Rows from block 5 of the encoder of a small masked image model, named by matrix and row number. Rows with one number belong to one neuron. Each number is 200 + 20 x the weight over its row's rms, rounded and kept within 0 to 999. All counts start at 0.
After each neuron's rows are labels from the 100 images, of 14976, where the neuron reaches its highest value: "responds to" is what is common among them; "colour at peak" is the nearest of a few named colours to the mean colour under the peak. Only what is clearly more common there than usual is listed. The data: microscope photos of single blood and bone marrow cells.
# fc1: MLP up (encoder.blocks.5.mlp.fc1.weight, 1024x256), inputs 172-255
# fc2: MLP down (encoder.blocks.5.mlp.fc2.weight, 256x1024, transposed), outputs 172-255

fc1.408,171,229,198,170,158,220,186,209,204,203,178,199,198,194,194,181,238,210,186,202,182,217,223,205,233,196,206,155,204,174,226,203,189,177,239,202,166,184,199,205,170,226,213,219,200,165,196,204,183,208,198,189,202,215,205,174,189,211,217,234,206,195,207,197,163,205,206,177,210,165,180,169,208,201,210,201,166,184,165,214,140,207,213,164
fc2.408,195,195,240,181,197,212,229,191,183,215,184,235,170,194,203,218,203,177,166,224,192,216,195,206,197,221,221,202,170,227,199,194,231,229,203,181,174,181,221,196,197,207,198,237,187,236,190,208,174,207,210,201,219,177,205,222,207,198,193,223,185,187,205,202,220,207,204,235,198,154,181,234,188,209,190,193,195,207,148,211,177,201,173,229
responds to: cell type: eosinophil
colour at peak: purple

fc1.320,231,182,210,151,212,181,174,204,153,202,217,206,180,206,186,202,193,221,182,215,200,223,195,171,207,187,190,211,184,187,177,198,191,215,200,192,207,220,246,188,197,177,197,226,233,226,205,185,169,221,182,188,189,181,204,193,232,221,206,205,208,231,196,200,220,207,163,224,193,216,163,173,201,214,239,199,196,183,148,188,178,153,199,197
fc2.320,187,211,214,259,214,210,198,205,207,205,181,220,222,217,197,167,225,186,201,143,184,176,182,225,227,189,208,207,236,220,214,174,221,170,208,208,203,222,181,182,168,213,181,215,191,206,203,195,249,220,213,180,203,246,180,180,228,194,201,209,204,218,202,192,196,178,231,176,195,193,218,229,189,166,207,196,189,201,197,243,218,212,234,201
responds to: smear: peripheral blood
colour at peak: white

fc1.452,222,217,183,224,219,179,236,195,237,206,165,209,205,199,209,195,219,215,211,223,193,198,173,202,213,218,173,189,207,227,251,175,195,189,208,202,231,163,205,211,190,189,194,201,183,144,204,187,201,198,191,203,194,241,186,194,152,173,243,220,172,188,245,208,168,206,232,200,224,195,203,221,202,171,179,217,201,199,234,177,211,190,171,205
fc2.452,239,180,190,203,221,222,205,197,220,193,198,193,174,182,206,171,177,173,199,185,194,210,205,201,197,220,210,218,210,205,205,198,236,197,177,228,195,206,235,193,194,177,135,185,209,240,191,183,212,177,183,159,207,225,195,198,219,194,149,166,217,163,163,189,221,194,215,196,177,223,209,187,221,197,209,176,202,162,209,199,176,171,193,198
responds to: cell type: promyelocyte
colour at peak: purple

fc1.257,182,216,176,208,174,186,184,153,207,241,219,195,186,198,204,196,218,236,208,204,199,197,214,177,219,229,173,210,189,160,193,186,157,219,206,210,209,190,197,193,229,173,167,181,190,205,212,195,184,210,190,164,199,168,203,196,240,227,217,241,204,257,209,226,177,202,205,178,247,165,153,186,190,187,176,192,201,200,240,213,203,204,174,213
fc2.257,181,193,164,188,203,211,217,195,210,210,190,218,189,192,172,208,195,196,221,196,211,226,216,196,193,205,229,175,215,191,218,179,218,270,216,186,203,166,174,206,175,189,249,171,193,194,213,201,220,215,193,222,223,168,170,216,185,212,187,211,185,202,197,177,227,171,190,182,202,193,217,226,199,218,192,235,194,225,210,188,202,223,212,205
responds to: cell type: eosinophil
colour at peak: purple

fc1.62,221,235,219,170,211,230,176,202,187,260,192,190,200,205,209,176,195,226,207,193,237,211,235,158,214,195,167,215,247,184,239,198,189,179,146,180,174,196,170,193,187,201,179,176,227,193,185,204,186,229,195,237,216,211,211,206,176,197,200,227,203,211,231,196,211,206,194,188,225,210,187,233,202,183,219,207,163,176,198,191,199,168,190,200
fc2.62,171,195,153,224,181,179,234,211,209,176,176,150,211,209,207,199,205,188,214,231,166,190,225,204,231,231,205,215,169,210,172,197,200,180,197,204,168,208,210,222,225,172,202,237,185,203,200,192,193,189,205,158,213,216,206,198,221,183,181,157,161,221,206,207,197,222,200,194,180,171,201,165,191,192,205,212,204,189,200,205,193,178,195,199
responds to: cell type: erythroblast
colour at peak: purple

fc1.269,219,235,205,196,198,181,202,189,236,199,232,180,210,212,224,207,198,194,204,215,186,204,202,201,177,211,185,197,217,214,211,173,180,202,195,207,168,215,195,173,166,196,180,152,206,223,206,192,212,196,199,181,209,166,212,175,176,172,264,221,208,208,210,213,182,223,206,161,169,214,220,162,203,211,201,177,168,184,225,218,174,170,204,186
fc2.269,247,204,181,207,218,205,207,216,172,192,206,174,202,182,194,199,188,184,199,183,243,204,191,230,184,203,233,209,198,205,191,191,169,230,170,209,195,206,229,212,163,208,183,208,178,160,205,199,222,171,201,182,205,221,219,221,183,197,202,176,203,185,174,214,187,231,212,220,154,217,202,174,182,177,216,187,195,187,192,196,221,207,212,201
responds to: cell type: erythroblast
colour at peak: blue

fc1.670,219,186,172,212,196,191,187,195,182,163,227,189,224,193,211,167,202,185,195,217,195,186,245,154,162,234,207,210,226,238,197,204,178,193,200,204,186,224,208,191,208,220,196,192,206,176,187,189,198,200,178,193,212,194,163,194,198,174,217,169,237,200,181,176,202,215,209,189,190,205,194,198,175,218,211,198,215,174,211,198,179,207,268,200
fc2.670,184,207,257,230,185,204,201,167,163,197,223,235,196,178,161,222,201,207,178,196,240,230,191,205,184,189,172,194,158,221,203,187,217,165,200,196,178,197,247,174,189,230,211,205,217,209,192,202,160,161,195,179,195,198,178,185,212,160,212,162,217,175,168,205,201,217,201,223,183,205,173,199,194,191,199,177,211,239,222,197,232,221,213,195
responds to: cell type: erythroblast
colour at peak: purple; blue

fc1.572,220,229,188,211,212,174,183,206,213,222,218,228,194,219,205,237,199,227,159,177,207,216,170,207,170,210,222,199,209,188,215,215,184,228,202,160,202,206,227,215,238,214,181,195,179,181,237,172,198,211,202,183,196,224,216,223,193,194,177,209,189,199,186,194,206,192,189,187,191,238,181,213,206,203,214,197,227,201,200,199,216,206,199,219
fc2.572,172,198,210,196,156,192,201,177,148,215,199,190,201,172,174,181,202,203,207,200,186,205,222,181,195,209,211,210,206,176,187,178,245,187,219,218,183,199,192,169,204,213,234,210,207,248,184,217,179,211,242,213,195,177,185,200,226,214,213,190,199,191,186,202,183,231,184,196,211,196,195,190,196,231,222,195,184,202,202,229,194,186,192,179
responds to: cell type: segmented neutrophil; smear: peripheral blood
colour at peak: purple

fc1.375,172,200,227,224,210,188,220,207,183,221,201,200,202,218,180,215,241,209,198,193,183,235,209,164,192,198,224,210,193,183,203,207,162,180,227,218,205,183,185,192,165,196,233,194,191,195,240,205,190,210,196,194,230,195,216,191,207,207,231,207,201,171,208,224,186,223,210,195,189,239,225,203,161,203,189,174,220,213,209,188,176,184,156,213
fc2.375,231,251,210,176,216,230,175,172,205,215,206,188,198,208,183,137,192,213,204,217,202,180,199,161,186,208,183,197,226,201,208,187,209,215,209,214,191,203,207,186,191,194,218,235,193,196,209,219,223,232,216,211,205,173,212,184,223,229,146,186,212,217,218,187,191,192,224,176,167,197,164,188,228,217,192,174,212,188,195,212,216,201,194,202
responds to: cell type: promyelocyte
colour at peak: purple

fc1.105,233,209,183,191,182,182,190,164,194,177,179,222,183,205,220,198,167,203,215,178,210,208,209,205,230,189,177,234,173,240,215,230,194,210,164,182,194,214,189,207,204,205,236,261,208,211,168,206,195,177,231,208,228,206,212,215,202,222,212,170,176,202,181,203,220,218,188,172,214,221,187,194,186,188,210,210,191,225,212,188,199,174,231,196
fc2.105,177,207,182,217,226,242,199,198,197,185,196,163,177,203,200,211,210,223,218,198,232,220,207,187,176,184,179,181,207,197,204,209,200,181,204,209,206,171,202,182,204,189,197,195,179,190,200,165,203,199,231,185,206,166,221,189,217,171,199,211,227,204,191,206,211,191,221,160,206,190,202,178,206,176,172,180,209,184,194,196,197,193,197,192
responds to: cell type: segmented neutrophil; smear: peripheral blood
colour at peak: pink

fc1.501,189,215,202,162,191,195,188,206,187,187,221,165,244,201,204,210,230,200,178,230,179,182,166,198,211,179,208,198,184,224,201,223,191,223,236,193,213,220,187,166,214,209,185,218,156,221,201,141,208,217,215,193,205,174,190,198,223,189,203,170,185,208,214,174,192,183,181,205,208,211,169,195,232,214,219,202,249,244,228,242,159,201,241,222
fc2.501,183,201,182,172,169,181,204,196,192,222,200,193,185,189,226,183,167,216,166,191,193,202,224,180,208,180,211,182,167,163,240,191,169,194,179,206,200,187,196,251,175,213,182,201,174,219,172,209,213,192,170,184,207,212,178,239,185,201,226,179,201,214,185,156,222,188,220,219,185,203,199,203,193,205,183,187,208,250,211,196,227,230,196,210
responds to: cell type: eosinophil
colour at peak: purple

fc1.139,239,187,193,213,201,223,218,205,218,226,176,194,219,194,202,209,193,197,214,214,242,180,177,193,207,185,165,191,226,199,218,163,193,202,180,203,228,194,185,237,220,218,207,176,227,194,179,235,215,148,208,213,224,191,200,158,234,220,233,215,222,224,230,203,209,189,164,207,214,183,198,203,181,210,220,199,211,199,198,200,195,185,196,225
fc2.139,199,198,199,204,197,198,205,228,245,166,176,206,183,233,184,226,198,239,176,193,225,189,219,195,162,240,213,190,173,226,188,220,208,174,175,181,203,195,231,197,175,206,151,187,212,178,171,196,195,245,209,246,167,200,179,177,200,209,213,205,160,187,191,178,189,257,213,202,216,207,194,193,189,181,191,207,198,179,215,216,188,185,218,189
responds to: cell type: artefact
colour at peak: white

fc1.551,191,204,176,169,177,213,188,205,216,168,221,172,213,226,222,173,188,198,242,183,158,223,198,178,229,170,214,220,217,173,224,225,215,234,168,186,182,168,209,214,168,229,225,202,221,189,191,241,196,189,192,206,206,182,227,251,225,199,214,199,206,175,188,211,184,227,211,195,218,181,211,214,203,203,186,185,212,212,194,230,131,205,221,171
fc2.551,194,189,239,198,228,206,207,193,181,198,181,210,223,195,212,193,213,207,217,184,211,202,183,213,213,196,199,209,186,172,198,177,208,190,218,209,193,214,197,210,184,200,249,165,202,201,229,215,217,186,205,186,203,211,213,224,200,180,197,206,191,189,207,222,209,184,205,211,206,178,201,194,189,184,170,199,209,185,203,187,215,209,197,220
responds to: cell type: eosinophil
colour at peak: purple

fc1.218,202,187,188,196,199,175,212,201,211,195,191,176,216,198,219,199,216,240,203,170,186,215,181,245,179,198,201,221,183,189,181,178,189,219,217,186,168,184,185,175,191,210,232,226,181,175,215,197,186,222,170,187,174,188,198,219,223,215,201,216,219,210,229,186,191,190,183,218,167,206,188,172,198,200,182,188,218,203,207,191,199,172,185,215
fc2.218,187,201,178,236,152,221,229,180,172,200,210,204,203,215,223,199,200,182,216,218,224,178,207,165,234,238,218,183,191,233,197,202,228,193,191,192,178,240,194,197,192,204,184,202,227,211,179,178,223,221,194,214,209,209,195,225,211,204,222,191,179,175,215,209,204,197,206,189,173,230,214,221,202,216,229,212,217,214,183,214,195,182,190,231
responds to: cell type: segmented neutrophil; smear: peripheral blood
colour at peak: purple

fc1.491,222,217,183,192,185,245,191,188,180,200,163,199,196,221,227,205,197,201,206,189,159,203,188,183,220,185,194,183,198,174,234,186,201,197,207,170,173,167,204,217,208,221,227,198,226,207,214,231,212,184,173,198,180,245,231,193,205,156,212,195,162,199,201,209,228,233,196,198,196,185,202,216,174,185,224,153,200,215,214,186,163,229,212,177
fc2.491,147,169,184,220,230,215,207,191,224,181,237,246,180,209,183,211,187,188,202,220,225,214,181,222,171,196,206,179,229,208,127,229,246,207,233,218,202,206,212,218,213,192,174,169,169,189,207,215,207,205,203,191,219,198,172,202,168,221,182,191,193,188,196,197,234,188,194,173,197,212,186,191,209,230,170,201,181,205,194,206,175,176,225,213
responds to: cell type: promyelocyte
colour at peak: purple

fc1.163,230,191,186,198,233,212,186,223,223,203,185,193,212,201,223,192,170,187,210,234,184,189,166,234,222,201,214,197,187,195,199,216,176,190,206,208,194,224,175,191,208,203,182,185,216,242,207,172,200,221,195,221,211,191,200,210,206,167,206,186,199,202,185,173,229,213,194,151,172,206,213,236,179,178,216,155,162,225,181,203,225,188,221,197
fc2.163,217,179,193,211,202,210,210,166,181,178,147,193,221,219,206,210,155,186,178,204,241,195,209,235,199,180,202,199,200,211,191,158,215,161,171,183,214,207,209,213,192,211,204,195,243,236,206,185,209,204,177,229,188,203,160,183,202,204,211,202,244,170,207,220,182,200,206,194,196,223,185,231,164,160,149,190,206,223,210,214,197,211,214,188
responds to: cell type: promyelocyte
colour at peak: purple; blue

fc1.352,202,225,173,211,202,182,228,230,204,203,184,191,215,216,189,182,148,214,228,215,187,218,249,210,199,191,179,174,209,207,157,220,193,201,178,191,222,174,198,182,199,218,224,206,217,181,192,199,200,166,238,227,226,178,217,212,235,221,155,204,221,205,189,199,194,220,232,196,193,188,220,188,240,166,210,174,214,205,233,184,207,199,209,194
fc2.352,174,170,215,171,187,170,237,190,194,191,247,189,196,224,169,198,229,200,186,210,190,217,208,220,177,195,232,161,156,169,225,206,168,201,194,210,158,188,186,191,192,180,201,177,191,143,187,199,210,160,192,198,173,204,200,236,175,174,188,176,204,179,163,160,231,220,220,211,180,182,198,194,233,197,214,186,206,179,211,207,165,180,217,206
responds to: smear: peripheral blood; cell type: segmented neutrophil
colour at peak: pink

fc1.291,195,196,214,205,184,190,192,168,189,230,177,237,176,225,171,223,180,213,215,173,214,171,236,213,187,216,223,184,197,226,194,159,213,233,218,206,226,243,195,206,177,195,166,172,181,199,201,168,191,211,220,177,179,209,201,172,186,200,191,240,197,198,201,200,205,219,196,206,191,183,193,209,198,185,227,189,231,205,194,177,182,239,206,241
fc2.291,181,214,208,179,240,203,179,233,214,203,172,215,175,212,197,163,179,164,203,237,171,207,186,190,216,215,203,182,216,231,179,210,217,213,236,219,185,178,206,221,197,189,190,203,194,203,221,226,195,189,195,199,229,225,177,219,194,218,187,178,199,188,212,202,210,189,218,182,177,232,211,213,172,192,215,175,170,219,208,196,192,220,171,186
responds to: cell type: segmented neutrophil
colour at peak: purple

fc1.477,188,190,206,178,174,219,219,181,177,182,240,205,194,167,184,185,199,178,197,208,186,200,213,152,183,193,233,162,227,195,199,194,199,194,213,187,173,209,216,190,188,194,204,196,179,204,204,187,191,196,219,228,219,183,195,162,194,182,229,256,204,207,197,205,226,225,212,225,191,226,173,183,172,227,255,167,204,220,198,205,215,201,203,198
fc2.477,211,214,228,188,184,195,230,213,198,157,208,186,187,201,206,203,229,168,169,183,187,230,195,236,226,215,193,184,187,211,193,246,193,157,209,220,222,172,207,184,224,202,213,212,208,197,205,200,204,184,194,226,229,191,214,200,229,166,204,209,179,210,183,205,179,169,204,163,199,231,244,216,193,194,193,201,179,169,174,227,192,165,183,195
responds to: cell type: erythroblast
colour at peak: purple

fc1.20,229,213,224,204,182,202,167,172,216,221,201,208,195,219,234,178,185,167,209,189,152,177,231,215,196,184,220,234,219,204,199,204,217,218,252,173,191,199,185,223,196,196,173,183,203,185,223,190,193,182,198,216,216,187,213,182,206,161,214,217,195,191,207,185,194,185,191,171,196,184,170,196,197,221,217,213,213,218,177,179,193,173,187,220
fc2.20,220,215,193,201,190,199,180,222,208,200,190,229,176,195,218,187,189,162,229,201,197,174,185,173,194,191,201,199,233,213,234,170,193,196,214,169,197,242,162,222,199,184,227,197,206,189,225,183,248,195,235,179,190,192,191,196,203,171,211,214,168,249,209,223,217,217,197,187,209,192,187,185,210,195,202,216,242,203,212,178,216,212,207,194
responds to: cell type: segmented neutrophil; smear: peripheral blood
colour at peak: purple

fc1.468,210,192,204,208,242,158,150,184,218,205,196,223,174,189,226,225,206,176,193,208,208,176,186,184,177,221,174,242,221,167,233,175,204,223,228,239,200,164,195,189,175,183,176,204,179,206,203,180,184,204,247,215,199,204,224,149,202,221,220,220,218,202,211,197,182,170,209,216,218,184,198,188,230,203,214,202,198,197,194,169,209,219,201,218
fc2.468,226,221,181,209,184,193,213,213,185,188,223,221,194,196,208,195,154,183,180,192,204,201,197,204,184,211,232,174,191,259,211,203,201,205,224,160,209,171,203,191,179,247,198,182,206,197,181,208,198,194,223,178,172,206,220,176,193,185,199,220,222,223,200,232,201,222,189,231,205,202,201,199,182,194,228,169,199,221,203,200,173,211,182,205
responds to: cell type: segmented neutrophil; smear: peripheral blood
colour at peak: purple

fc1.98,185,213,205,214,203,189,208,223,201,224,203,179,203,198,197,208,194,186,213,178,180,207,194,225,226,167,203,210,210,230,195,222,195,207,212,218,195,218,189,205,197,197,212,193,181,178,213,231,242,210,221,220,202,211,209,173,164,218,190,189,224,229,148,213,189,195,188,148,210,198,150,204,169,208,216,193,203,149,203,199,220,220,222,183
fc2.98,164,209,208,155,191,205,171,230,188,211,187,204,147,188,183,162,203,189,229,205,213,157,247,187,190,188,197,193,213,216,223,184,224,189,207,181,177,212,189,202,164,214,204,207,181,210,212,199,209,171,211,197,155,178,194,180,210,198,202,206,220,207,217,166,206,197,196,194,235,212,209,199,214,264,208,181,188,214,251,222,188,244,231,229
responds to: smear: peripheral blood
colour at peak: pink; white

fc1.711,200,193,201,200,200,152,167,193,176,198,203,175,227,194,229,203,208,219,184,188,223,186,188,174,226,184,234,210,191,209,208,199,224,180,211,210,170,194,226,177,179,185,186,203,216,212,224,202,167,173,236,228,187,226,199,219,199,249,206,193,227,186,223,199,158,193,234,201,206,211,207,201,195,219,214,214,215,238,188,162,234,186,201,233
fc2.711,230,192,190,182,206,239,225,190,202,217,191,186,230,201,225,212,209,175,201,196,253,189,203,249,219,131,214,185,229,222,204,203,183,246,207,190,171,198,203,191,199,220,219,187,210,186,191,201,208,200,192,207,240,175,196,190,217,198,226,197,193,185,221,205,153,202,211,215,188,164,198,226,202,172,201,227,172,205,176,211,166,204,186,169
responds to: cell type: blast
colour at peak: purple; blue

fc1.701,194,212,211,162,201,200,176,199,210,196,220,205,210,209,248,191,196,156,214,160,176,188,167,218,218,184,200,228,190,202,200,223,198,179,195,187,175,219,217,200,200,218,205,226,229,217,210,196,178,171,204,250,188,217,229,193,212,195,195,174,203,196,190,189,194,202,211,183,186,252,207,191,229,161,188,194,222,192,194,204,181,207,242,185
fc2.701,204,228,176,196,211,184,181,192,190,190,204,233,208,205,217,167,206,200,140,190,226,214,180,211,178,217,223,205,217,191,186,183,164,175,168,184,217,185,204,200,210,161,182,204,206,194,188,227,214,201,208,189,240,208,192,216,175,215,184,182,197,194,166,229,211,179,214,194,182,221,215,210,213,180,201,202,164,200,214,194,231,197,198,201
responds to: cell type: promyelocyte
colour at peak: purple; blue

fc1.526,186,207,178,169,157,207,159,198,230,225,188,203,200,185,207,236,210,216,178,198,218,209,179,219,229,212,198,215,191,189,241,226,190,230,178,177,244,208,235,205,200,186,193,219,154,180,197,186,231,202,200,184,200,187,221,185,211,203,196,199,203,207,205,192,208,201,198,176,189,192,217,216,195,191,224,179,246,215,197,210,229,184,213,225
fc2.526,204,177,152,219,180,224,147,215,205,215,185,220,218,191,201,184,161,197,199,168,194,213,199,217,203,183,229,187,234,199,202,205,218,184,214,178,185,220,213,217,194,213,196,173,183,249,209,196,183,164,218,202,196,182,176,211,194,191,171,176,188,169,199,186,222,207,194,216,148,219,195,210,205,235,210,225,193,212,223,235,220,189,209,200
responds to: cell type: segmented neutrophil; smear: peripheral blood
colour at peak: purple

fc1.653,204,172,190,169,215,232,204,219,202,186,196,157,230,183,241,191,187,213,176,191,215,229,207,163,238,167,208,222,198,212,185,194,189,152,194,166,200,217,184,213,180,209,202,205,203,183,160,202,220,215,202,211,215,218,195,164,213,199,208,225,224,172,185,208,163,216,181,186,205,170,200,209,179,183,211,201,225,179,220,206,177,209,192,207
fc2.653,230,179,216,220,209,188,226,225,188,187,209,210,189,191,208,215,202,191,202,177,186,206,183,170,232,224,196,216,187,206,198,199,194,221,226,203,228,217,221,232,189,200,206,212,170,206,179,223,188,201,224,182,207,209,214,198,231,230,195,182,238,186,192,203,170,214,202,173,179,212,226,209,193,195,170,206,199,191,212,179,221,179,193,202
responds to: cell type: eosinophil
colour at peak: purple

fc1.255,188,215,210,152,179,231,189,202,188,195,163,208,210,187,208,177,234,184,192,199,164,193,175,198,219,192,211,246,208,247,215,195,207,180,214,188,177,191,236,196,191,194,235,225,223,228,197,196,171,199,226,201,211,198,217,144,208,188,162,188,206,185,163,207,197,229,182,200,180,235,213,198,192,192,141,196,198,209,206,200,200,182,186,193
fc2.255,198,198,182,171,197,205,190,167,205,202,223,200,191,202,220,200,201,223,200,215,208,186,210,230,203,174,201,196,192,171,184,219,174,168,166,226,206,186,194,198,204,197,197,150,187,184,173,199,217,188,195,249,198,206,210,205,202,224,156,217,189,192,195,195,242,204,198,189,187,201,196,214,203,212,203,229,178,193,188,224,204,203,208,171
responds to: cell type: blast
colour at peak: purple; blue

fc1.610,201,191,223,196,216,186,221,182,216,231,232,178,223,207,232,183,182,183,183,181,177,215,195,176,203,193,201,199,208,166,211,208,194,180,211,173,204,220,192,173,188,187,162,180,218,193,203,161,208,205,236,178,162,190,192,195,201,180,210,155,189,193,231,173,186,188,210,197,185,221,223,180,208,229,202,234,190,190,226,165,199,180,203,195
fc2.610,206,242,205,220,198,208,194,207,214,190,209,223,178,189,213,220,202,191,218,177,224,201,167,175,201,197,201,202,189,188,199,191,162,210,187,222,185,201,219,176,199,209,190,201,166,180,187,174,191,181,150,170,211,251,192,218,177,234,203,200,224,209,155,192,164,197,221,208,187,171,201,226,202,207,244,187,215,241,197,194,197,218,198,196
responds to: cell type: erythroblast
colour at peak: blue

fc1.143,224,197,213,203,209,234,203,205,228,196,199,198,189,203,194,204,205,208,181,193,225,211,179,205,198,224,215,196,210,195,210,149,188,216,217,212,205,221,170,166,223,219,179,218,192,197,232,226,182,149,172,177,208,199,187,194,216,144,260,215,182,204,195,171,205,163,207,197,198,197,190,197,149,234,203,195,208,181,222,185,190,196,160,175
fc2.143,224,195,212,217,230,211,235,190,187,178,210,198,207,192,224,216,221,189,182,171,222,166,192,183,223,184,194,228,221,193,226,201,227,180,194,212,192,239,197,166,190,206,170,205,214,211,219,210,181,214,187,214,168,251,176,195,257,179,179,200,191,186,185,210,220,200,200,211,194,206,199,167,235,189,185,212,221,191,205,175,226,218,194,209
responds to: cell type: erythroblast
colour at peak: blue

fc1.264,198,198,192,174,222,193,205,167,191,205,207,197,185,164,182,238,203,220,219,233,194,178,218,168,239,198,213,189,187,228,205,208,197,229,162,214,191,171,207,196,198,176,193,203,183,189,192,181,195,208,200,197,193,195,189,204,197,232,206,209,204,237,173,217,198,183,198,218,162,164,182,188,195,168,186,189,198,234,212,233,191,194,225,216
fc2.264,188,181,169,172,147,194,206,207,228,174,176,204,198,242,217,189,188,216,215,190,190,215,203,211,188,224,241,206,190,219,212,159,236,233,202,178,181,187,220,184,197,181,189,180,222,213,231,231,186,209,171,200,195,200,232,170,223,184,216,241,194,226,204,170,190,185,194,200,171,161,193,194,182,223,209,194,228,234,186,196,238,192,163,232
responds to: cell type: artefact
colour at peak: grey

fc1.254,219,188,202,179,184,208,213,192,188,176,181,212,206,186,184,177,234,195,213,175,235,179,208,192,197,168,229,222,245,222,197,207,220,210,215,187,192,184,213,213,196,187,194,217,208,166,201,198,234,175,200,198,185,225,220,193,222,200,211,205,224,232,205,180,196,201,230,209,214,212,208,208,197,200,178,216,180,182,184,206,189,189,218,206
fc2.254,226,204,209,181,189,191,177,187,223,190,214,204,176,229,166,231,180,207,217,207,185,223,185,197,191,188,201,173,191,205,171,164,200,201,198,191,190,208,223,199,177,188,215,204,214,190,186,210,240,204,196,208,173,216,233,171,215,223,173,218,214,202,214,200,192,199,202,178,200,185,228,188,170,202,218,183,175,198,217,201,202,194,142,168
responds to: cell type: blast
colour at peak: purple

fc1.435,212,215,153,192,246,212,197,217,174,213,171,220,174,233,200,192,171,211,206,227,213,189,207,218,178,217,212,201,237,162,191,213,183,227,206,175,191,199,247,171,189,192,211,213,213,169,217,203,219,215,185,175,199,212,199,195,193,203,187,205,216,201,224,234,234,231,193,176,168,184,217,189,228,211,193,207,204,172,163,222,204,167,198,200
fc2.435,190,188,237,233,166,219,257,194,215,204,205,212,210,189,204,214,189,219,202,205,180,205,191,196,187,196,210,200,174,178,201,211,203,224,199,205,178,238,191,196,204,174,186,169,199,194,188,207,178,198,209,211,161,226,235,166,184,223,212,227,216,204,232,191,198,212,215,233,196,211,219,186,165,173,192,176,215,203,200,199,187,197,191,202
responds to: cell type: erythroblast
colour at peak: blue

fc1.680,194,192,218,192,171,184,229,206,216,188,194,221,217,202,207,230,179,181,190,168,220,219,248,186,190,267,250,183,179,192,200,224,204,214,229,187,159,180,230,223,222,148,224,186,175,197,215,216,165,186,211,209,210,211,186,219,175,157,202,242,192,199,221,176,188,223,221,206,212,212,203,232,178,191,225,198,195,190,207,172,192,180,184,177
fc2.680,197,176,228,210,175,193,214,208,193,197,184,224,228,183,205,179,201,208,188,223,168,200,211,199,216,212,195,176,206,189,205,201,168,186,186,160,200,207,164,261,204,202,176,207,226,196,198,113,215,174,199,204,180,198,225,211,196,223,211,187,262,226,214,196,170,189,203,195,197,185,176,164,197,206,185,220,209,202,188,210,221,166,230,208
responds to: cell type: promyelocyte
colour at peak: purple