Weights of a small masked image model: trained on microscope photos of single blood and bone marrow cells, 97085 training examples.
Rows from block 4 of the encoder of a small masked image model, named by matrix and row number. Rows with one number belong to one neuron. Each number is 500 + 25 x the weight over its row's rms, rounded and kept within 0 to 999. All counts start at 0. Numbers have three digits each.
After each neuron's rows are labels from the 100 images, of 14976, where the neuron reaches its highest value: "top examples" is what is common among them; "colour at peak" is the nearest of a few named colours to the mean colour under the peak. Only what is clearly more common there than usual is listed. The data: microscope photos of single blood and bone marrow cells.
# fc1: MLP up (encoder.blocks.4.mlp.fc1.weight, 1024x256), inputs 0-51
# fc2: MLP down (encoder.blocks.4.mlp.fc2.weight, 256x1024, transposed), outputs 0-51

fc1.651:487497470501488493408467540504528529505554485485518466513549464496521473470460515474503503468488547502470533474520477469468466498491528483490511500520528536
fc2.651:506477512524508507452482487448501521523503499463560538506467520452481495500529482488522471486428485534509507491542494521497536527462492524488487551473512539
top examples: cell type: segmented neutrophil; smear: peripheral blood
colour at peak: pink

fc1.622:495474531497514484473501538475431495507488457485508516473527509495446509490541487480499484475543525507494506528519497478504477477489474481495481525514525511
fc2.622:517506509485488542504501511465487552445498503506477462496506489516498484545518520491493543509519451465490506571472510532472504489497486550532522501462465512
top examples: smear: peripheral blood; cell type: segmented neutrophil
colour at peak: white

fc1.354:526516462496496486515514462496523494474494471488499529513510557490486478499467455453511502501531507478520515515487458484548506523486474493484483484512519513
fc2.354:468502509526531532478496559509487482507503484491468516496532487550507516457467462489486486485509493532509519511488533520521484500508529504512540482461478497
top examples: cell type: segmented neutrophil; smear: peripheral blood
colour at peak: purple

fc1.596:492502508499508479505510504518480476543508502512510499477475478515524486519498470489511463520538489481530536503538473546475473490472511493497472507505520532
fc2.596:465533504496501496487526517496456502500491529525472539494440508486527512506513481501534493504537517525473499483520506482463520485494471484551502455478517467
top examples: cell type: blast
colour at peak: purple; blue

fc1.483:466487458500487491505485533491453485483483453462490509498497531478519535484484477491503474489518496502511525505454489487496502486552468502497504523517448481
fc2.483:517480513531544525491500459466463531489502512518525494528526539515467508483529487536482526556480517524479455505477537516522467533495534493483506522498514532
top examples: smear: peripheral blood; cell type: myeloblast
colour at peak: pink

fc1.250:520513517492501516477486526544480519468483502518513498506511530493502486484539480468532502496515532486525522488483463513514501525535505538505553461508493508
fc2.250:456496479490458532532489490494514468473496503510502496495503506527506494517509510546497514507488455487457479549509480455494503521486496480520486490468485531
top examples: smear: peripheral blood; cell type: segmented neutrophil
colour at peak: white

fc1.216:523518482525472470529478472498505535516474510469506497463476466558502503502532494438483544513501493477504477501537470489525508528499507473505489486502475467
fc2.216:477537563505460500505477506480479512546466452453480525490513504497495511532456479468497510508525512487483492508472500507480498487466461536465549519490502526
top examples: smear: peripheral blood
colour at peak: pink

fc1.211:506515520525519521431542499507516534529460510510483504489521488558495484506508509534506548491505534510517482532488519498521518457491470523522509531519503530
fc2.211:432514476568478548512425539514471495578480508536482493459502519520485501495497456469494474493476509490495549474477508473538462526517533543485490548512497466
top examples: smear: peripheral blood; cell type: segmented neutrophil
colour at peak: white

fc1.676:466498471458470487516519496497517537513522503512515508471514533481474479522473522531523505529481522474536556522505524546506469509505497524531511501494520513
fc2.676:508535505514491481524466498520473483457520518467530496548477504503514474528514474553487482456533507538510490522467469470488487517503502502523507481473461488
top examples: cell type: lymphocyte
colour at peak: blue

fc1.290:512471492506520500545536493505490476523509503533476480525523509483529473463509474504519536477509473558495510488499490523541486531500528503468517443503483498
fc2.290:496497506504543482495512526478563481497495501533508489513441495520514484476496524490546531534523495497517486492520525503427518475524543507502479520499527485
top examples: cell type: segmented neutrophil; smear: peripheral blood
colour at peak: purple

fc1.110:560500512514480473493504507545502479483455508500508513486487496506474506497533475484485461506489477492511537499479579463503498489499486525537475518513523476
fc2.110:486472457508498466516466498514511510460492469519462456523485506545515516505480498470496491494484483505479502486467443508508549498501574508519532479498464470
top examples: cell type: lymphocyte
colour at peak: white

fc1.748:505460526484496516457535516503510487530475469540492491479461478524493505451458487536488471530471473515458498497517517535445463514507489520499482499495537505
fc2.748:483488487496466495489498454536543508445521471491551496488519483497529462538531506490521517497486469508542485497496470495504466479489520476507512512501471509
top examples: cell type: promyelocyte
colour at peak: purple

fc1.152:487479496447485506529538526506554476477457503541495514519511503467508455510549480504506467498537508505490544513468509521513492537470514475483547487519491499
fc2.152:491534512542549479485506507527535506474524448527491487476469523480478434509512493514500508512478487547467463501477498495508477539515539484508520526497485501
top examples: smear: peripheral blood
colour at peak: pink

fc1.253:491504451548489448534481522526532455480519522489527471478537521488503498458514484493513497474510479474502461496475497493498544517503535545500543547551508465
fc2.253:497573523473509513519512485499477480512537502513485465525486471523501523466469512480475481536475517530475510475507492507493502546518533494531527484467473505
top examples: cell type: blast
colour at peak: purple

fc1.482:490491532542508463489500533483459498512491466526505508421515553522540472467486508453483484536445497499485513488480482569511495504513483469502523540489496490
fc2.482:468524482512536494467503496497519486484531478502503473515513484513466480507524479462542459523513480476518531488473489503497494484509507460464489522445520502
top examples: cell type: promyelocyte; cell type: blast
colour at peak: purple; blue